A small image captioner, trained from scratch: trained on regions of photos with short descriptions (Visual Genome).
Rows from block 3 of the image encoder of a small image captioner, named by matrix and row number. Rows with one number belong to one channel. Each number is 128 + 32 x the weight over its row's rms, rounded and kept within 0 to 255. All counts start at 0. Numbers have three digits each.
After each channel's rows are labels from the 100 images, of 14976, where the channel reaches its highest value: "strongest on" is what is common among them. Only what is clearly more common there than usual is listed. The data: regions of photos with short descriptions (Visual Genome).
# convs0: expand pointwise conv (encoder.blocks.3.convs.0.weight, 640x160x1x1), inputs 0-159
# convs1: depthwise 5x5 conv (encoder.blocks.3.convs.1.weight, 640x1x5x5, trained with AdamW), a 5x5 kernel
# convs2: project pointwise conv (encoder.blocks.3.convs.2.weight, 160x640x1x1, transposed), outputs 0-159

convs0.259:137135099123126232106127099119129126164155114111164111113076128120138126175141128134200100149107102121099123140115158056119129187145098132153138157128162156104124188110136087084123138069141156131083165102113131107138141124122175119160146121126085101122084085182176156107155140096140097153114142161049095150087103177089118177072157152138117140179159160139125170080133067110084172150092108103089178161118140173105134155228119136141119160079121214131123144121086178106116135168107122
convs1.259:080164065141158097150120122125095144128082148065171101164134151119163168145
convs2.259:125090148124112155072148161100146180125115128097117150145099183175108166164125105111139110126122194161114167112141119114162114172097134158138140132105078165146127057134121194096132146133086149179135074144155050141132109102146142135154135190104161128104094138179152067134128189133144121100169105132205108166088156100127095124184045153140141136143105102181217149118120060132134119122126113150059131091083072129155088117080090122140139125101066140105135158103169123140171160151146101
strongest on: text has "man"

convs0.98:148148159119061169127121075125106155155138109092098125133134131130102122101143110102117129107061094138189118021058161134102197098138113161183130171145138141144134139074169099088100159164107110146116092124165111167081121075125051102156094085159128097138113051180101131109152114102131102136139135115148128165079162140085146089133091175130187119168099103164130135134179121094149094144081100134170114099124061117108174144136141166128083117148155119101115162076178108172113144143156183
convs1.98:103139163120153102139168136181111152127179142068112106148150109106094088057
convs2.98:100095140104148133164170145123126088100079106114133118134093119109087131140127106159099140136151182051163090113146132133162120140099142107129082060092112156161152089115106098141122143131118107134118177126097121119095127148168235156131071163128090215165141126157098107117143127149168074086166143102112170080143148152133143114184123101158204102093170151112172113107160094090127068039140175148150098134198093134149108074133122054114166113167110078132111107095125122128128084160141119
strongest on: text has "sky"; text has "blue"

convs0.149:072136146099134115144129186181128131160170115177157134112157172129121090123106167135147136137131102088180149139122161135130161146128102093128084152122095089043125144124112112114170164074203191086187107148112085112156133103050108143104101146157119073196086146142133061155093153098103093100154160094170131120120124091161101066147131187128136090160163082120119122110139096134106202133092113154129075129081087101185124108109143110124110118159161084129137162140141138165204087120152168
convs1.149:109104104141109115147088094080087102127109098155155114161177159182143192160
convs2.149:160045061137158136093092095173178102135112095144108122103156111158073139087113092097181096139134120152122083130139079111100127139105109126112116145025098135166171130118190125114140140133068110148129130090149108132100047110157210126123144138119156138117096170130140145137122096172182122095050097126139096112069180146116173109122176104105157110088123122105100161176102129109141045148139103094155133145109169128130090119164138134113160141139116102157149091093105126082139146152218093
strongest on: text has "blue"

convs0.324:173097116112147145188088154124108117143122152111073113111125145089147131130133194144161158111123098086141104157116117180147160046066101143123099132107136134097124146086158179084182077144085120120119129120127189152133137132037150090140168183130138149125130160097089135151069174099083121092118058083159166146118097163188139053138118160154151120178145128163178160156129094148114136121106138165153086060132146150111117075131089091168128091106182134157122134091066110119126102100158180
convs1.324:147133075178134072114154094138111131137141176073131173100113143093137171080
convs2.324:013118110075180152148174132098098164159140089169110133115119145137103149130149068137107164082103127086155114181090110131159100213081066083085145168117159162173103133124076120152097145117125102115104125156117151210144077168101128151103106124160134117113085098059075162120132164130122132115142143104187129152147140130133107199114174083068140161108158142105129150124122094134131114119139155124157106102125113046136125173164096058150118106139119109149099112079143122114153078132133178
strongest on: text has "blue"

convs0.513:110155116123172087130101137081108169133117113088146128152156083173111098144128089136144128096080152102156077195166108105119169171158142147168104111104136122112197096150100117158093180108090072185120129083149126129173160067100097129125100127108113144116151201039112160136144086147108142180097134146146090081131111101089157154105135080148058137194107187116097172148105160176166117131140143177182143137136107165101151156113089178119137082141155115169080115133094148184121182152145103
convs1.513:145111088151152188099155078176111168154142102085126081107157124171152159141
convs2.513:125169052128094154161134065156147094161131124127186110164102182073134136157147141179074162129111103139162153120092163118068177080148122063146108136130092082022123111169166088092159113108129095126130167173116134088116138117079186145095133166157105115130117101122118112201110104141159089135134114133160168139127125104081120132118169101162080114153095100162136115108110140151074165148182136120124160112190123161106109181109071126193099152083127112109115172131111086062109133109147099
strongest on: text has "red"

convs0.534:153136123127138096167147124160148121166154089162143078070053171050132165131116148166118143115100157182091129116126112154092121135072094150142094143130093110071083123112114062097083154154142138042102176175135164123124146106076120087143164144098055131091169125112072107168074163124061126109168133182156150137072111130203088144106119150118158117077176108085161131112096135161109159117170185144153087105111110127105133170118116119138133096129141110106111144110126153136089090095088180
convs1.534:081129092110119104106178170140177106158098140167126142170177159117154137187
convs2.534:140116143156152090123064124149106100138115160167196171100108140144128139100102096099120168174117115108133177108115169137151091143104165134166185169132131115109095060120123162082105132141090167149174199087153169120097091066099143151172153106112130100129090201093164174153193097171135159149118143111131106115097136171143120181161102198087180123131085114129132168132159144108091164147129117121119078156083147112100173103063180163162143168137150123184151117109068135149168148086184124
strongest on: text has "blue"

convs0.106:087190089141125154084139064120224171167104117086100128098125119137135096106111101169148097118042086120129092115148160165073117114143070089147139103183192134138126148117115141130165125079164149073098150117112118157198117143117080186171120129158083153162131125095110158124079125129149088120115063142084080069142145161070205098120105114146105080162139046143166147146125099114088121103139129121154109078128077118090124152138109146094113150111147137158082163122115120111154123104111130
convs1.106:174163134107164167120173079114138157151172110130148193159141131134097181161
convs2.106:094162130149136102102106122169101154091160135106152165107166139114050128119135098180133095141118195123112140217126155095124145126124146113091121089179094133100157131107140172128108137124140107145070101128124076109176109118053140151131133127135092156139193133135103095146068105116150130138143115141175124132132062110065102172158133123212133113137162154142192140144119100160054147161109122109068105111120130111106061147142112125143153109203139131074147173150115059200170061121129082
strongest on: text has "pizza"

convs0.479:154133115113177122117107190108199154072109157150140069161158119103140186095102095071160164119138174172143093108125137077162093127083113149107180155126163056172104169184165114086147157154131121125180092196133114202116138149113147083190136127140110161162090126139097162106107159108171106178121103148082085144119149161127187151128121124120134083064025153120140084192131158159098136114135131148102151110135091139135189063130137128136114130099131110161122143108155161132136142139113129
convs1.479:148122143140127114107143143125052073087109148117100101115117068097174190128
convs2.479:097176101143169103200169215171140087175221157159131147156120107164124117118159133092126155141140129149200131094114119126093130110130119154166148115102092126100147149149058123191167087137148147119093098136094123156120070186096156099120143083146121118174135092128153152140120164161151128173123098117153122115110120190078163091130125106121111117143154109150139083148146171075162117169105129169189116131098118124171148087083139098126160124097131126063078054091162114098058120142083084
strongest on: text has "yellow"

convs0.134:079080126106101137155061070057133167171097152163100052127173068143183086107116137120151109106133172075085115118097138155134107126080084077148119041092102116103105130135096113191116149147151141152097151187113131119147170107117108144079131091164117114123134135118146130140164173162141132180069106165070106085103140086152095145175127097152125063122130087149152150127104137129161160151133145108070115119122142145120097149124083126082188131146136069154164127092129189138093175082141093
convs1.134:088110109098134136116157122093196177169124155155171120172108089103128085088
convs2.134:148112118117088081117181124121085186093155156126136127133099089100167137103117136108140136068177166135136175170135167112090102091115097145149124077134129169100133111130081104145188140101100106106123187091167158161085182140171153148093171114090154146126092146196153155120138079099104147111164150116067133106202198188103145170168123156074160147106154103105060129125160143081121131096129118149116196139113136145140124123155101085080090131153092135091118145190059141144060156171113131
strongest on: text has "red"

convs0.163:143149087068149125092102092143154149102180164131162176135128103092102146161102161138085089127141128112087092166153173156111125133185149109074137139119085161123142095178157094145104101098139104123173110143086086149112137104109161118165213169145094131109143160105156123111156160136223151141090096120219128099073150082162165134175093098106086140127143143059176182136129116102205138122108146145112131112091072083125110108115106133135135132105127098121194099109123123082100144156214128
convs1.163:095163179134108133136137136061102126101169110125137194120130057084115109132
convs2.163:099108060106107107109139101097096143139057153168079074070130165191152126141122088105127101121128165108092145189131110133143139122159162116121089153146130109129142141158131174131123051081164105131094135139109100138134104109153129152124070083101169107126117091151159161099166229145111101061116132122113114117097125116190143125111107110159166112152071086157166076173149074124142144099148189095140100049096058089104151136074144156129101119162158118142122178126193113135135101164174099
strongest on: text has "man"

convs0.73:099127162086121140185119112177119146099153095092120110099144138132167108081121113126120109161133181058111153145134142083180123179168152115126110163085136132116179178105142168129118137113119081114101132083132169125122162175124115131156109103149144082110137203088099132085139134152191159130122149078098082060137171132080090161136111062065142165138161118111049090156143133106139086101116165136121077116122184124088126112170137133135088073204128173059088092119085187152138158154118098
convs1.73:049115082132147085084150146134123111129142129141106190133145085156156122184
convs2.73:079155135160107146169133176109108088129152098114133053071142123098138118087148126138074164156140144126172175071161103125149130115076159194159108092186076038151181139149153155100095104102122115174123156178150150085144125143173112098119137161087149145110140094097177107100082155147156066124161126122106152120166127171106160149140137125155174107148070112160198201142117107144075151089094116172140090169149140102115082145115146181114165144084195114114118129127125141131092117105074108
strongest on: text has "sign"; text has "red"

convs0.398:047178128161117149143156119154127085143124112118137085158127107107136122118121146136128112141209081105087168115116150124097147097208113127076086131143118154117167137099107146105117051125080148039122162113125147170113127113140165137129086129099113164139123041169095133115105162105080134070124099102121190188156076106093067119146144183169149126092085106122122158043146135132146134080093086137115127124056163126142144146091119076140123106128106107126090108182165083117141148165107084
convs1.398:146085146177100109120116175112150071152122178143134081141197128089120133162
convs2.398:174107125141152111167109124067119220098131119138161141101123108148154146104074086147161138121101099102167067106153115095072140134111134143117041118125118139156165119151097135148127085147101173203180158178128150125123161160133127143170127197147171116158119139118114113133111136063099132196174148097102100072130202109136147100128140102130122118117135185127183166099144124108147149124152169097067206122127129140153160152112171109083103204108087140157136099140092122106187102112079177
strongest on: text has "man"

convs0.137:166158142137092141129115113178089208109180073101116089133109079154092166137130074111087156153129110146134199062118095178149120103165102163117146135131124138119123160137112064159137077117105113125173116080145133156075097156094143112088110126080112090106144084122146169108106082162093110068121134176136139153064072110167155149136165109099108147206070047072174156160122127160150155107090107108184129116174090159097127150136134110133070101152101136125136139071101123090146142123143165
convs1.137:093097092151115139138110175153120172171152163098086099085097080091150142088
convs2.137:107097153166106188115134155096147052107115156145151121165117121127089157133155128088121134167123132110072121066095142155143135156163155115098097120076126131106140159132163139137065113165132086142112113115178151156160083182121089134168138088075110150117119149102138152134138180089146124185118175130130186141066128133138079194167081126145114137089135096098134048141087143095184164111094168045098159116150094111095076190176184132121129181177068100131175120120118116106121140177144144
strongest on: text has "sky"; text has "plane"

convs0.529:159108147097114093122146126154126138119102148136160136126106071123089101115135156197149145129093135150132120130123116112194086131190195135118141174155116173106144127137117093138119172116076143143082098100163155111146155089132114112114166067154103087115126074131128132160151133106139144126177162193061160143175085086113081043123145127177202134085128106121129102124112130094130109091119137115169108094106120085072135095102146062185084216165159087106178149115167182160066089152121135
convs1.529:150095158159160143107145172160077117200123130131158141188152155091134171135
convs2.529:150104192108142149161132072118155154157092138158147164137073128089105117090147136065095128135139134097111093112100080170103137135067159202192157046174093088094115138117112175128120049147110130096164148136159163138133213135137135142144164128140146195116179170155125130118192080072100101159095140107102167146104139123141155141101110106102129126124154182188194095149056160135147143163116123155109148153128160163103132142115119099158165166131160109095096091103082166142134136107096169
strongest on: text has "window"

convs0.384:137134034151210180150172072112111048110134094111120195100159077155131166149142113133152127106122109120112158143135100101110136102165158073135131135155107164112083141160128145100119080092144145143108152155169060143150156118095162110141119130143150141118109064154113107132097086108160106150090162132146108066157048156117091216140155091108159151167081100107167116134106132115139115164102128126066120143142131117099138071180106070081155071152136069148166103153124075162097127135128143
convs1.384:165094168094082172114116124122104135174193093137090106160099099172128105105
convs2.384:121090152110168122105179185177143124190146156187113110077113110176146109113123139115123129096124095151155128144156173158156129193165115184144113088226122135147139081169088087098113140135133087131129154103120129147172138134112125161170085134101096066164167088119107156177117187082109173152132103108171132085088072107171160145222146096110079143126134089078095100104097153115107144125154096130133119143106136134082140088076110179104144152136131094154151121103165168120154083163177074
strongest on: text has "man"

convs0.239:121077078118138130141151098076123141108132150154060145095097093098123167124140182168178124130112150117106135127107137107126140141128142129084194129131088131133176154149169114115162124093140140156127175158055159121171102107136117146106147149072111148114127159136158077182162142188089116099110155142128168096098145204157110126098068135076084139117133144164096163146110152106148133132130074139102109129117091119226107146112117102169115059129083154125188126065219082106113127137223136
convs1.239:078100093123154109131164120179106147174148087085082145151098091123096175155
convs2.239:133126137105124150116121076137102139179121146168130186121129142196121161146138158108144132125140155181079119092096029103126099175091140130116162148144168120164158141162077179106077119061121109172125102125108135120133090194105150063111136086141175134076124102069121106120094161097211071109117101131162106108113114149113105114166142104150141143129167161094209128136126085069158096109161098054097156121122154096117070144138079092112118099123168154143144092137091183154150073156138113
strongest on: text has "black"