python train.py --image_size=64 --translate=0.12 --tokenizer="word" --encoder_activation="relu6" --encoder_depths=[1, 1, 4, 1] --encoder_kernel_size=5 --decoder_width=192 --decoder_activation="gelu" --optimizer="soap" --shampoo_beta=0.95 --precondition_frequency=50 --one_sided=false --batch_size=64 --warmup_steps=440 --adamw_weight_decay_other_params=0.05
Rows from block 4 of the image encoder of a small image captioner, named by matrix and row number. Rows with one number belong to one channel. Each number is 128 + 24 x the weight over its row's rms, rounded and kept within 0 to 255. All counts start at 0. Numbers have three digits each.
After each channel's rows are labels from the 100 images, of 14976, where the channel reaches its highest value: "strongest on" is what is common among them. Only what is clearly more common there than usual is listed. The data: regions of photos with short descriptions (Visual Genome). In brackets: how many of the 100.
# convs0: expand pointwise conv (encoder.blocks.4.convs.0.weight, 640x160x1x1), inputs 0-79
# convs1: depthwise 5x5 conv (encoder.blocks.4.convs.1.weight, 640x1x5x5, trained with AdamW), a 5x5 kernel
# convs2: project pointwise conv (encoder.blocks.4.convs.2.weight, 160x640x1x1, transposed), outputs 0-79

convs0.25:155141138146157140170114140164162135096123145112173041131158118134130145110134122117129123105148073117137079096110180078111106123141103150117153120128121122100152167139096135139114135139177110133138130142138111107127125121130095133127116117
convs1.25:104106083111122139131084131071130135103126101137131128138132153149163085124
convs2.25:130130121125138150124096118136157137157154126174132096080123133173129129143167098114174143131117142145143154119112137172105110145113125148133154125103160151075130140123124185154125112120140104091111088122107121131155133119130115121103105134
strongest on: text has "blue" (31)

convs0.34:125146204110152166141146123144141138152162130159108126121118148119141148132118135123209181090127109116114117121123151122111126119125142100098137108133134131106134175126132145077098138135147119147154098138119093150142162102111125123174114093
convs1.34:100097093136120119127105087099140174160141136164135168140158133128116127151
convs2.34:142120121160179120112114127165171115132102104160188137164134124095127118156115156132105164125115141116161146166128087149170104136108104140107134142116120091111144107097116126094118116147140110138114148117141140106133124126132165117134140122
strongest on: text has "blue" (42)

convs0.543:120097127108135132134093103145115192146167149095121141110166113142139112107113124123105150135124157115131158139170090128097177126153136184124107147118152150143112168088092157151111118172166147126126084140077102169155127155164153114125121156
convs1.543:149140154156124146165144138131142180130120124095126131084086127101110093111
convs2.543:111124124124115107185102144138167127124120167141152132146124151156081130149111125120121123086136111137124157139116075096121106127117127140130093106097133107066140144148095115107134089150117110163149154102139069119139125135142152167098142126
strongest on: text has "grass" (25)

convs0.489:122119126139135117131109103150107102101129127113126126112182162163133158078125123131161132137126130154128144138124143130123083145106141136086101100124141095140158084091131123143090121146108149111116157122139135135148123084154140134123120095
convs1.489:180161128145151189127144152164155115122123102138144130125131104095121113133
convs2.489:130150150104060137132138135120171142114141127141087123123178143127110092189144131155118098116101080147104122139086144092112152115136143123150134129133099138152130112137127132122139110166097128098162123158131136141126113109091085084169090122
strongest on: text has "man" (30)

convs0.71:112154106128113085122119100148157063130144114130105119160122133118106132168076155127096136130161124101157162112135115127148122167150122117133093147099138115119133118114147116092123170145115164125138121155128143159076177127153130129094153177
convs1.71:167189185101117121125133142110130134107102137137135127139125135094143165140
convs2.71:137105153108128105158109130131137114133130116160154131124132112129074110119159103125119149111108105176111091146137094126118134087114107155130120109128086052140104176129105162157151154122168111156130166065138111073125100136151121123108105131
strongest on: text has "sign" (31); text has "red" (29)

convs0.305:128111139105128125118136140124099162133135115113112123105136145127100112113053115108141127105174096113171121136123130107136105143117118077073143112124100117098130108117052127124132121127137132140197126132129115128135109104091113126140157120
convs1.305:117096092131123130148103106153108126104114109110144172129144122153188161125
convs2.305:114095130168132140132140065144169089104134124146142123130104100150104153118128124117101112146088101152121095102154110129109162138123153109122126111094144107119157134127151135102114149095162114138135112106123131136135110126096140141173133179
strongest on: text has "blue" (28)

convs0.440:096151135113120100152109148131118159152159157139155169110145122106102133144105128141111165119116108099133147164100102140087147124164135112127122109148105144151133105166089130140126155183070106109120115099154117126099105159084113168121189153
convs1.440:168132155171185144101109137160125137121165115127120137136166124143133100132
convs2.440:105126063103110165120113122103095147146142145168116169134135091120117120143123122099128172123120101137152132087125146105177172072124157133091142150137127135124114179126103109138120121137151150149147126108141110115106137135140134135116096154
strongest on: text has "water" (28)

convs0.395:138147104126174136108103151089103153092113150105133155152156131147149099115166106147115165066121131119130124153119099164128143114127155155144161163084120140090157126136136103092150120151123137116116125156112096117121095159153114132163095136
convs1.395:156148113139125160149157156141121165107148114094098099093126135104128096091
convs2.395:128120164134150128139131167099132121107069124133106111126144112124113141121177101074130148137149154126100098137093134142126115144131149134136129165123125112127120114136116092130133143139161163086131113112113083154133114165094139107149128128
strongest on: text has "sky" (30); text has "blue" (28)

convs0.569:112133156152147138100101114156151131152163045102108144084114124133084102142088114141116106157108124141137113123159120114127109124113111159098121177135165156145112109155120134140121109076138127132145168074122128133158105119078130140139123129
convs1.569:142120118103080157123087107091139150128126141149171168139142151132107149147
convs2.569:153137116125128112124119184115136127130081093139134171160091095170136154118129138163126157185147178157115130122152130147121099141123118158118112142120145141159134157139170137093090117118081097144119114137114132151152107110131155090104090117
strongest on: text has "brown" (29)

convs0.240:132151109110137123152123130094146145123131145108130153171117147137167129122169135140144129133098101123161121143155124156114119134144122142091132158102117091068122131092127121121127124075123142083137092127134134111132109113097101136139156138
convs1.240:115146119150136113128112093101175127137089115098144144145096171143152107095
convs2.240:083153154125072121099095198162160124148145160178119103144079144098129142158142126097153089101165124107166131150135134124110112147148118165153147135162143135154143133131125135168108108117105110152140153146116125154149142135142098136182077149
strongest on: text has "blue" (27)

convs0.454:139122134125101144171134140116104114143144120079111129127121093130119145164198127158129110113145120119131106120093149132156160082145105147125138099103157094165165146123136108153106120151127121093113105161117090120087110080134141123115105131
convs1.454:099092125138159133087164141132109096148109143134078127151146113093148113138
convs2.454:133148110119131132144168131106108107127149162128144131121130124155108113105094148117107123138122130075149113134127108106172130134136134159110109150183084097174094122121196140140144125129117103104141157145110119134141101090140107133138148101
strongest on: text has "sky" (44)

convs0.580:096135133103137135110081135144115135162126135153130130133141172131121139119094095130112153128139086137113116126158141107124145112119109095087149143137154124127125113140150139126124093146107163112117113150155140114153126169084173178109162148
convs1.580:137131114093096179149133142099140146137120126174164100132086155115132134113
convs2.580:139155131095144106123102150105119125093142115114144157136089105120122127161087113105116136123159135140179141144150131087116151098141183168089134173144119137152109122136114100106146072113135123142162135123120106121151070136080124167121142154
strongest on: text has "black" (37)

convs0.69:135093127118123124095123135111114115124104121106122123127179077133108121106124107122125067130123163158194112151116087119114087103122074133133137161136178123122139093109118112106124173117126170119129105094188152165118157094134138164124117143
convs1.69:118116112128091093096143151148101160120132164111098138146122137123155184147
convs2.69:093113124138146096157123121121134108161109130106074130085119113120090142093114160117103110124129082073125148167117178143109139154192134100123094112118120144134133138121124135145160137135136111117146143121107100136154119123101125155124156138
strongest on: text has "red" (28)

convs0.615:132095103138153172123123108112150145134152074126115104137126122136098135170158117145143132104086150074097113145106157109132072120160114110123153076167132119105176098145143154156110155103096119120138092136130119056122103118140120119110123140
convs1.615:135111103153106111176175118132176148137147104151120113104124159129138115096
convs2.615:156128147154103153169148162090106098094125083090120142137112120128127125101126142086192121132119155163137098127121125161139146117122124130140153144097160147123160151094142107119174144127165164120126148117140146172159132103135108133102114120
strongest on: text has "red" (26)

convs0.356:103127129121108122153150103116116139134110124149172137117136147142179113103142093065138122115127174146110138090125116094146146158078107103132122130144074118115138166118120129124132089151086110124120130148095127131090144139152114126112110130
convs1.356:129115149152150163145125122104158119189145165115144129117165150102138115099
convs2.356:183144163098106118142113131112151129093108139134136100077153107093143139122165135145102134129143136135144099128076131111142138082124096121159149172136133181145092135136115123151136067111175088150147108139140117130116141139117150146102130123
strongest on: text has "sky" (53); text has "blue" (32)

convs0.287:131150141138096131158103132093077111134134136133107075087122099097145176156131127123121153141150091114126091102057128108093117133098136131094134133117142142127150124122151160188143113089098092136160129149133121074124130094110143082137145143
convs1.287:113084112111153129093097152133105147132164182110111133128122133139100100156
convs2.287:109129122134134139157198103090049090161159144114114152108107135138142122080109117136121138127188131115126121122143101140143160130124097140141134137107123119170093150106100122126105130141142083133149136153111143167094155138123084112122128118
strongest on: text has "red" (34)

convs0.332:133182112118111134134147118100148138139133109139187135126121159146076146129148145110132143153108137091124127096132145142145178110166112095134110095131170116121187176129129149134131118143096087141112116103138139129104127109149115110103093108
convs1.332:149117152141151120138128138149140114140150171090104111133152128085123073093
convs2.332:130122140169155143211144122108099089112146161124125126134086101111084094103123091157090164118162121108135102128142125147126096115148130113128138111155098135137145156100142114146103157133094103119139150138105140164144122186131136127173139079
strongest on: text has "sky" (47); text has "blue" (28)

convs0.504:088122159117150105120100111147124127106114114124145083128140117159150121104111155088127157148146081125120140176122171115148112092106109112147142178123145104120093120114123133105107138122129099102122111149156096165096153118132133124140068107
convs1.504:117078132144129130136103153115088122078135132113142149107136130162123183144
convs2.504:155143090178140128150112120110136129143130167123170133115129128093141127148137110141098084169118082136132115133122102126141165143131139149123130134154135136171158139128100101123145106163100115113106149116099097143111115121194094127120123153
strongest on: text has "red" (28)

convs0.230:111071133137173159099101146130181116166154125189154145094140117116079098159129128104107110091117141129122140116115125096154135155132140102124136128105119071107122098101119094141148123124147117151170150124119150125131129167143165161144143169
convs1.230:150100148149134177138148139094114154098083089138130101095107111134124136131
convs2.230:130119114102159136099082106130075120172080102137155152104110105130127102068092091163153134162106120130132170129135104170120134178110129150125101107140106089137088140089140110133119163163143111099110094126126111171120122140121136129153115101
strongest on: text has "blue" (33)

convs0.466:160180141111156170115113133101084162144133114097104141163149144139126152124131134126083149107119111111146152112129106143122094068121096122090134140142170142153144138099173133132125085148119099100117124081081128097135159134115151152127131174
convs1.466:131102107114121082112097140081138146110138112139148164114119165166153138154
convs2.466:151121154181136117132161127125108118145119110116124154139056126162103160154120134117129125150108134124123113118149154147152143155127104187128122158148106158117135155133139182129116142094115141133134141142098112134088148128105085153149089116
strongest on: text has "black" (29)

convs0.310:128129142150139118141153141130129147113119130083133130116141117184116102121175136095151093154174139152123135146134101135133127152159128155101118117132124122146147101158108144127091080129133163194108122134117076093129121129112095122162106168
convs1.310:088086157125115137141143126145151121108129130089101172126126102085165137127
convs2.310:131149122156113129112129147148129132122136096108124142123161116171129134155111137119121109134108132111167127110119126130130135136121151101181100137157103107177168048151158132134148079174136088156101144104137074108110113117140102118141151120
strongest on: text has "sky" (34); text has "blue" (25)

convs0.621:100137115101163121163125164118128156114162153162110173120149129142112108133105145131141141118124103138148123103106180129130075105165119123139121108133106146136164144154114099129141152122145130130119141176127094117158108089109152140143151153
convs1.621:128109128113105111101151159093151115142150153175157122118126095161100097105
convs2.621:136142192131136135134124153125140103123114147076158131168133130118128144124116194126128110145127121151141083109110092110140130094120157126153094119092098091121144152117155098138134129136086157089111171163143163140151143159106119144156086109
strongest on: text has "black" (25)

convs0.592:083102103098120127149100141125168114141093114143171094154093123116147173132104108162123174123122155134111116143133170126157122130130118110113154109083121142094151153142116148131167152096119131125150143155127085130126137062127128149110133119
convs1.592:153165097118162114164159111166152133134131135129102110104107088122092109129
convs2.592:081128124136121163154148144121090120143095166132077127100150134126118095105180104121099184148122100147141138104114143103107122117112083136133111133129124139127123169138152111119125106155124147096147140092112078142128127088125148143126139152
strongest on: text has "red" (27)

convs0.198:143117140115162169154143165124096128108106114111146102130160104105150076161095147113109136142131137132134119133130178127119106133142122154153137084145091163111107115156145166119124155107109145119130141080161142112148128143137150106132132100
convs1.198:139101130133083110128142121108149110166143109180148164163125167125126134106
convs2.198:159123154160112100085114151110139097151122126094146152124091123079168136127118116098146116097118128173135131109160125145092122128137117133147126167131173139134079092069122116148070134143130112165123142141111093131144151113138118086123148142
strongest on: text has "red" (30)

convs0.596:126143139145160161105098136124125148073117104167162151129114132120146150084120123084156116104109125119168163111121162107126174143182100112109162142119140133155140145145156165094131062157154084110145120137122154141122136161097070125169120142
convs1.596:111123122138109101097125090151159156152151162126128144146135161093082106109
convs2.596:138125167106160143137108115138124099133137094097149109142129130131154138134167153157124103098089085089117102113134121125112127148129122123114096131121092101114164113145124147126142148117151113112137138138139100118104192143156101108179114093
strongest on: text has "sky" (41); text has "blue" (31)

convs0.251:174124151138157144097095143134116135144107131128090101151156117176110114142142149154120139130106140121173117133124178140161129096127121124082116122129113156158129142127127134091123142095118158114146178099093168178188119121146118112162141126
convs1.251:149132131097126114119150158138162159172167145138153106136152088096114136150
convs2.251:110131096105122113088130113106109164131106099167131160139142142115111122128120140130111107115084115138118164107123078115094140141153145175099127156084171125162138130106106088146092110133173068132139115109140115120120115097111114106138149150
strongest on: text has "brown" (25)

convs0.630:144127157110152068128134110173142140139153138111110144097116130110152070121181115127113151117137176143117107162120144115123142111116173101126185129080111127122129150171106155125138102119106121124132139120129133123132071116125154121130124081
convs1.630:124109098106082139124083083093135146131156160133146158153151119137114119119
convs2.630:124142162099112192110139137140122083128145106154108118105148135110187140105150126144102111125137118141117125088127108121113112110128062134164117134127149110150158146116113153118171101116134096181112115163090179155104097133123116150130146144
strongest on: text has "sky" (41); text has "blue" (32)

convs0.335:095128084133138183144131130123141163134133144115091146126109082124142129149148126102108128114191102141114105191096117119170137143080140168097151134119112149095121168157133112143115139130131097141134119132147145105093152132081062121072105098
convs1.335:120099144141132123159151137136111128084131091126157101077150172126107152111
convs2.335:130107153109126140109108160097125115114155151124148171144103153109145147131124119121106177114161130157117104113120149153126109141148144131196172173120120104163099155152152096184139123128101116145101132129142128101094118119102113134115113180
strongest on: text has "red" (34)

convs0.635:092171139101145124151121157131085092105121118136097115153132141095151100133141117110120148116102103142133132122116136145170091123113121077138154149139065171110128107082148141079110125159116180150139136079132106136146092140109169100154100144
convs1.635:165156131144116182121091100114165113139136102148123103114112111154116103099
convs2.635:110125137134130095113113098126137131130113158127129118136146115114122107089172163100105084140155130131107169135080107120109151114107118123110129100099112133135138069113138116130087154142133143119107121129154095169096132089094125111137114134
strongest on: text has "blue" (25)

convs0.528:130118135131168132151109089148105092125151101098144143152128089162111110168108079146151183135119162130093108144123152104122104119094124126110169129097118134130151125065102139089072126128092149100136104147139113151103121089157115112166115090
convs1.528:104162107146121102153130164115130109129142099161145152086088130086113128108
convs2.528:119071154152140107087137140142156137147165121113133073188129155083138158138153162123136130113141152128137170119103136152096128112134131110113136111160143121099147142131121110104100126186126125133119109123128106148157161112139123084144105147
strongest on: text has "man" (26)

convs0.378:103106130163132099107112150136117128160127098152092127091164108065157075131116124127098068105165119122119161130148125124114102127161128102128144106112121119158108088142135150112172187101135118119152096137107145138095140061119090137149154138
convs1.378:102104099107134148119149151147128091148153088126127166190153128131126138134
convs2.378:129095126168089172162126101131168117136131168140121131121099106158140144137118154150088086152087125093088142106107137155111145155122141167090164117141115101182118146140157125126127097112143105116154121105166089132158138140161062101115094108
strongest on: text has "sign" (30)

convs0.299:108100144131149124168136172130149123152142117123132109132128141162074123112133116108088122138111079125145113147122174095088160155137095143122118134136140128120128106108147128118171150112149107149151147118169123120144115104083134142147135132
convs1.299:177170085135100119111117095110135151108130127102127137174135112159142142134
convs2.299:090091073117133162116102145137112138139132074071128113129070117096158151156097132111091115096124107152105127099128131165140131120133127132153178134141124136114145107152108133088133130098142158091092156112128160120139157113080173132088139109
strongest on: text has "red" (30)

convs0.491:140146149132135097115080100129074132135108104102134111150133137116128093105071112114088137136152110130167143162104105114110136116078138117085129121150090123153106138101141132107063156110150183129139143093082129160149153162101121134145113136
convs1.491:126094169134148151142098103085126093110095125116149119148117155155169122121
convs2.491:109090089172115158152144174110131141084098102135143140126088138104089114104130082097121121128138131134151117125165151145089155116127149123158131109088157131125168158175145175130127089122149114157101116103145110116130148085135152132124129108
strongest on: text has "black" (32)

convs0.471:132175165119122145149113164140097107140110143094158144145096139131172136147129148102129189111101126125131142124101141104158116141142127133165129160148144168109131129134142164106151087148128135120124126174141156167140189111151153134159134120
convs1.471:119135100122120128107130093090101115156145159117142160188147120106149154108
convs2.471:157107091138133144134127117129153140170110135130161132142123102117197136121163123123127164074109106115171123125137138139091090116083118160158105135092135126148099138105108127137136158171160134097139118123104159152138148093154120134079126137
strongest on: text has "red" (28)

convs0.193:112138138127102150150139109136101126160123104134140147122163117131069138121166164135090112160122146063146168148165123087140117125105122126128123114115111117161136179093110158161157118143099096134104089131103131103153100126179102124130109113
convs1.193:153129130140163158150148156137096135149127132100101094127091095114079108128
convs2.193:128125119103159127119150123123160134108074092126149148146079166130122101137098115145098114110112128109135115108116151139126125098131122163135128086142147177151136111143160146140108169162101121088156140153136178155085161136109140098138127129
strongest on: text has "sky" (51); text has "blue" (33)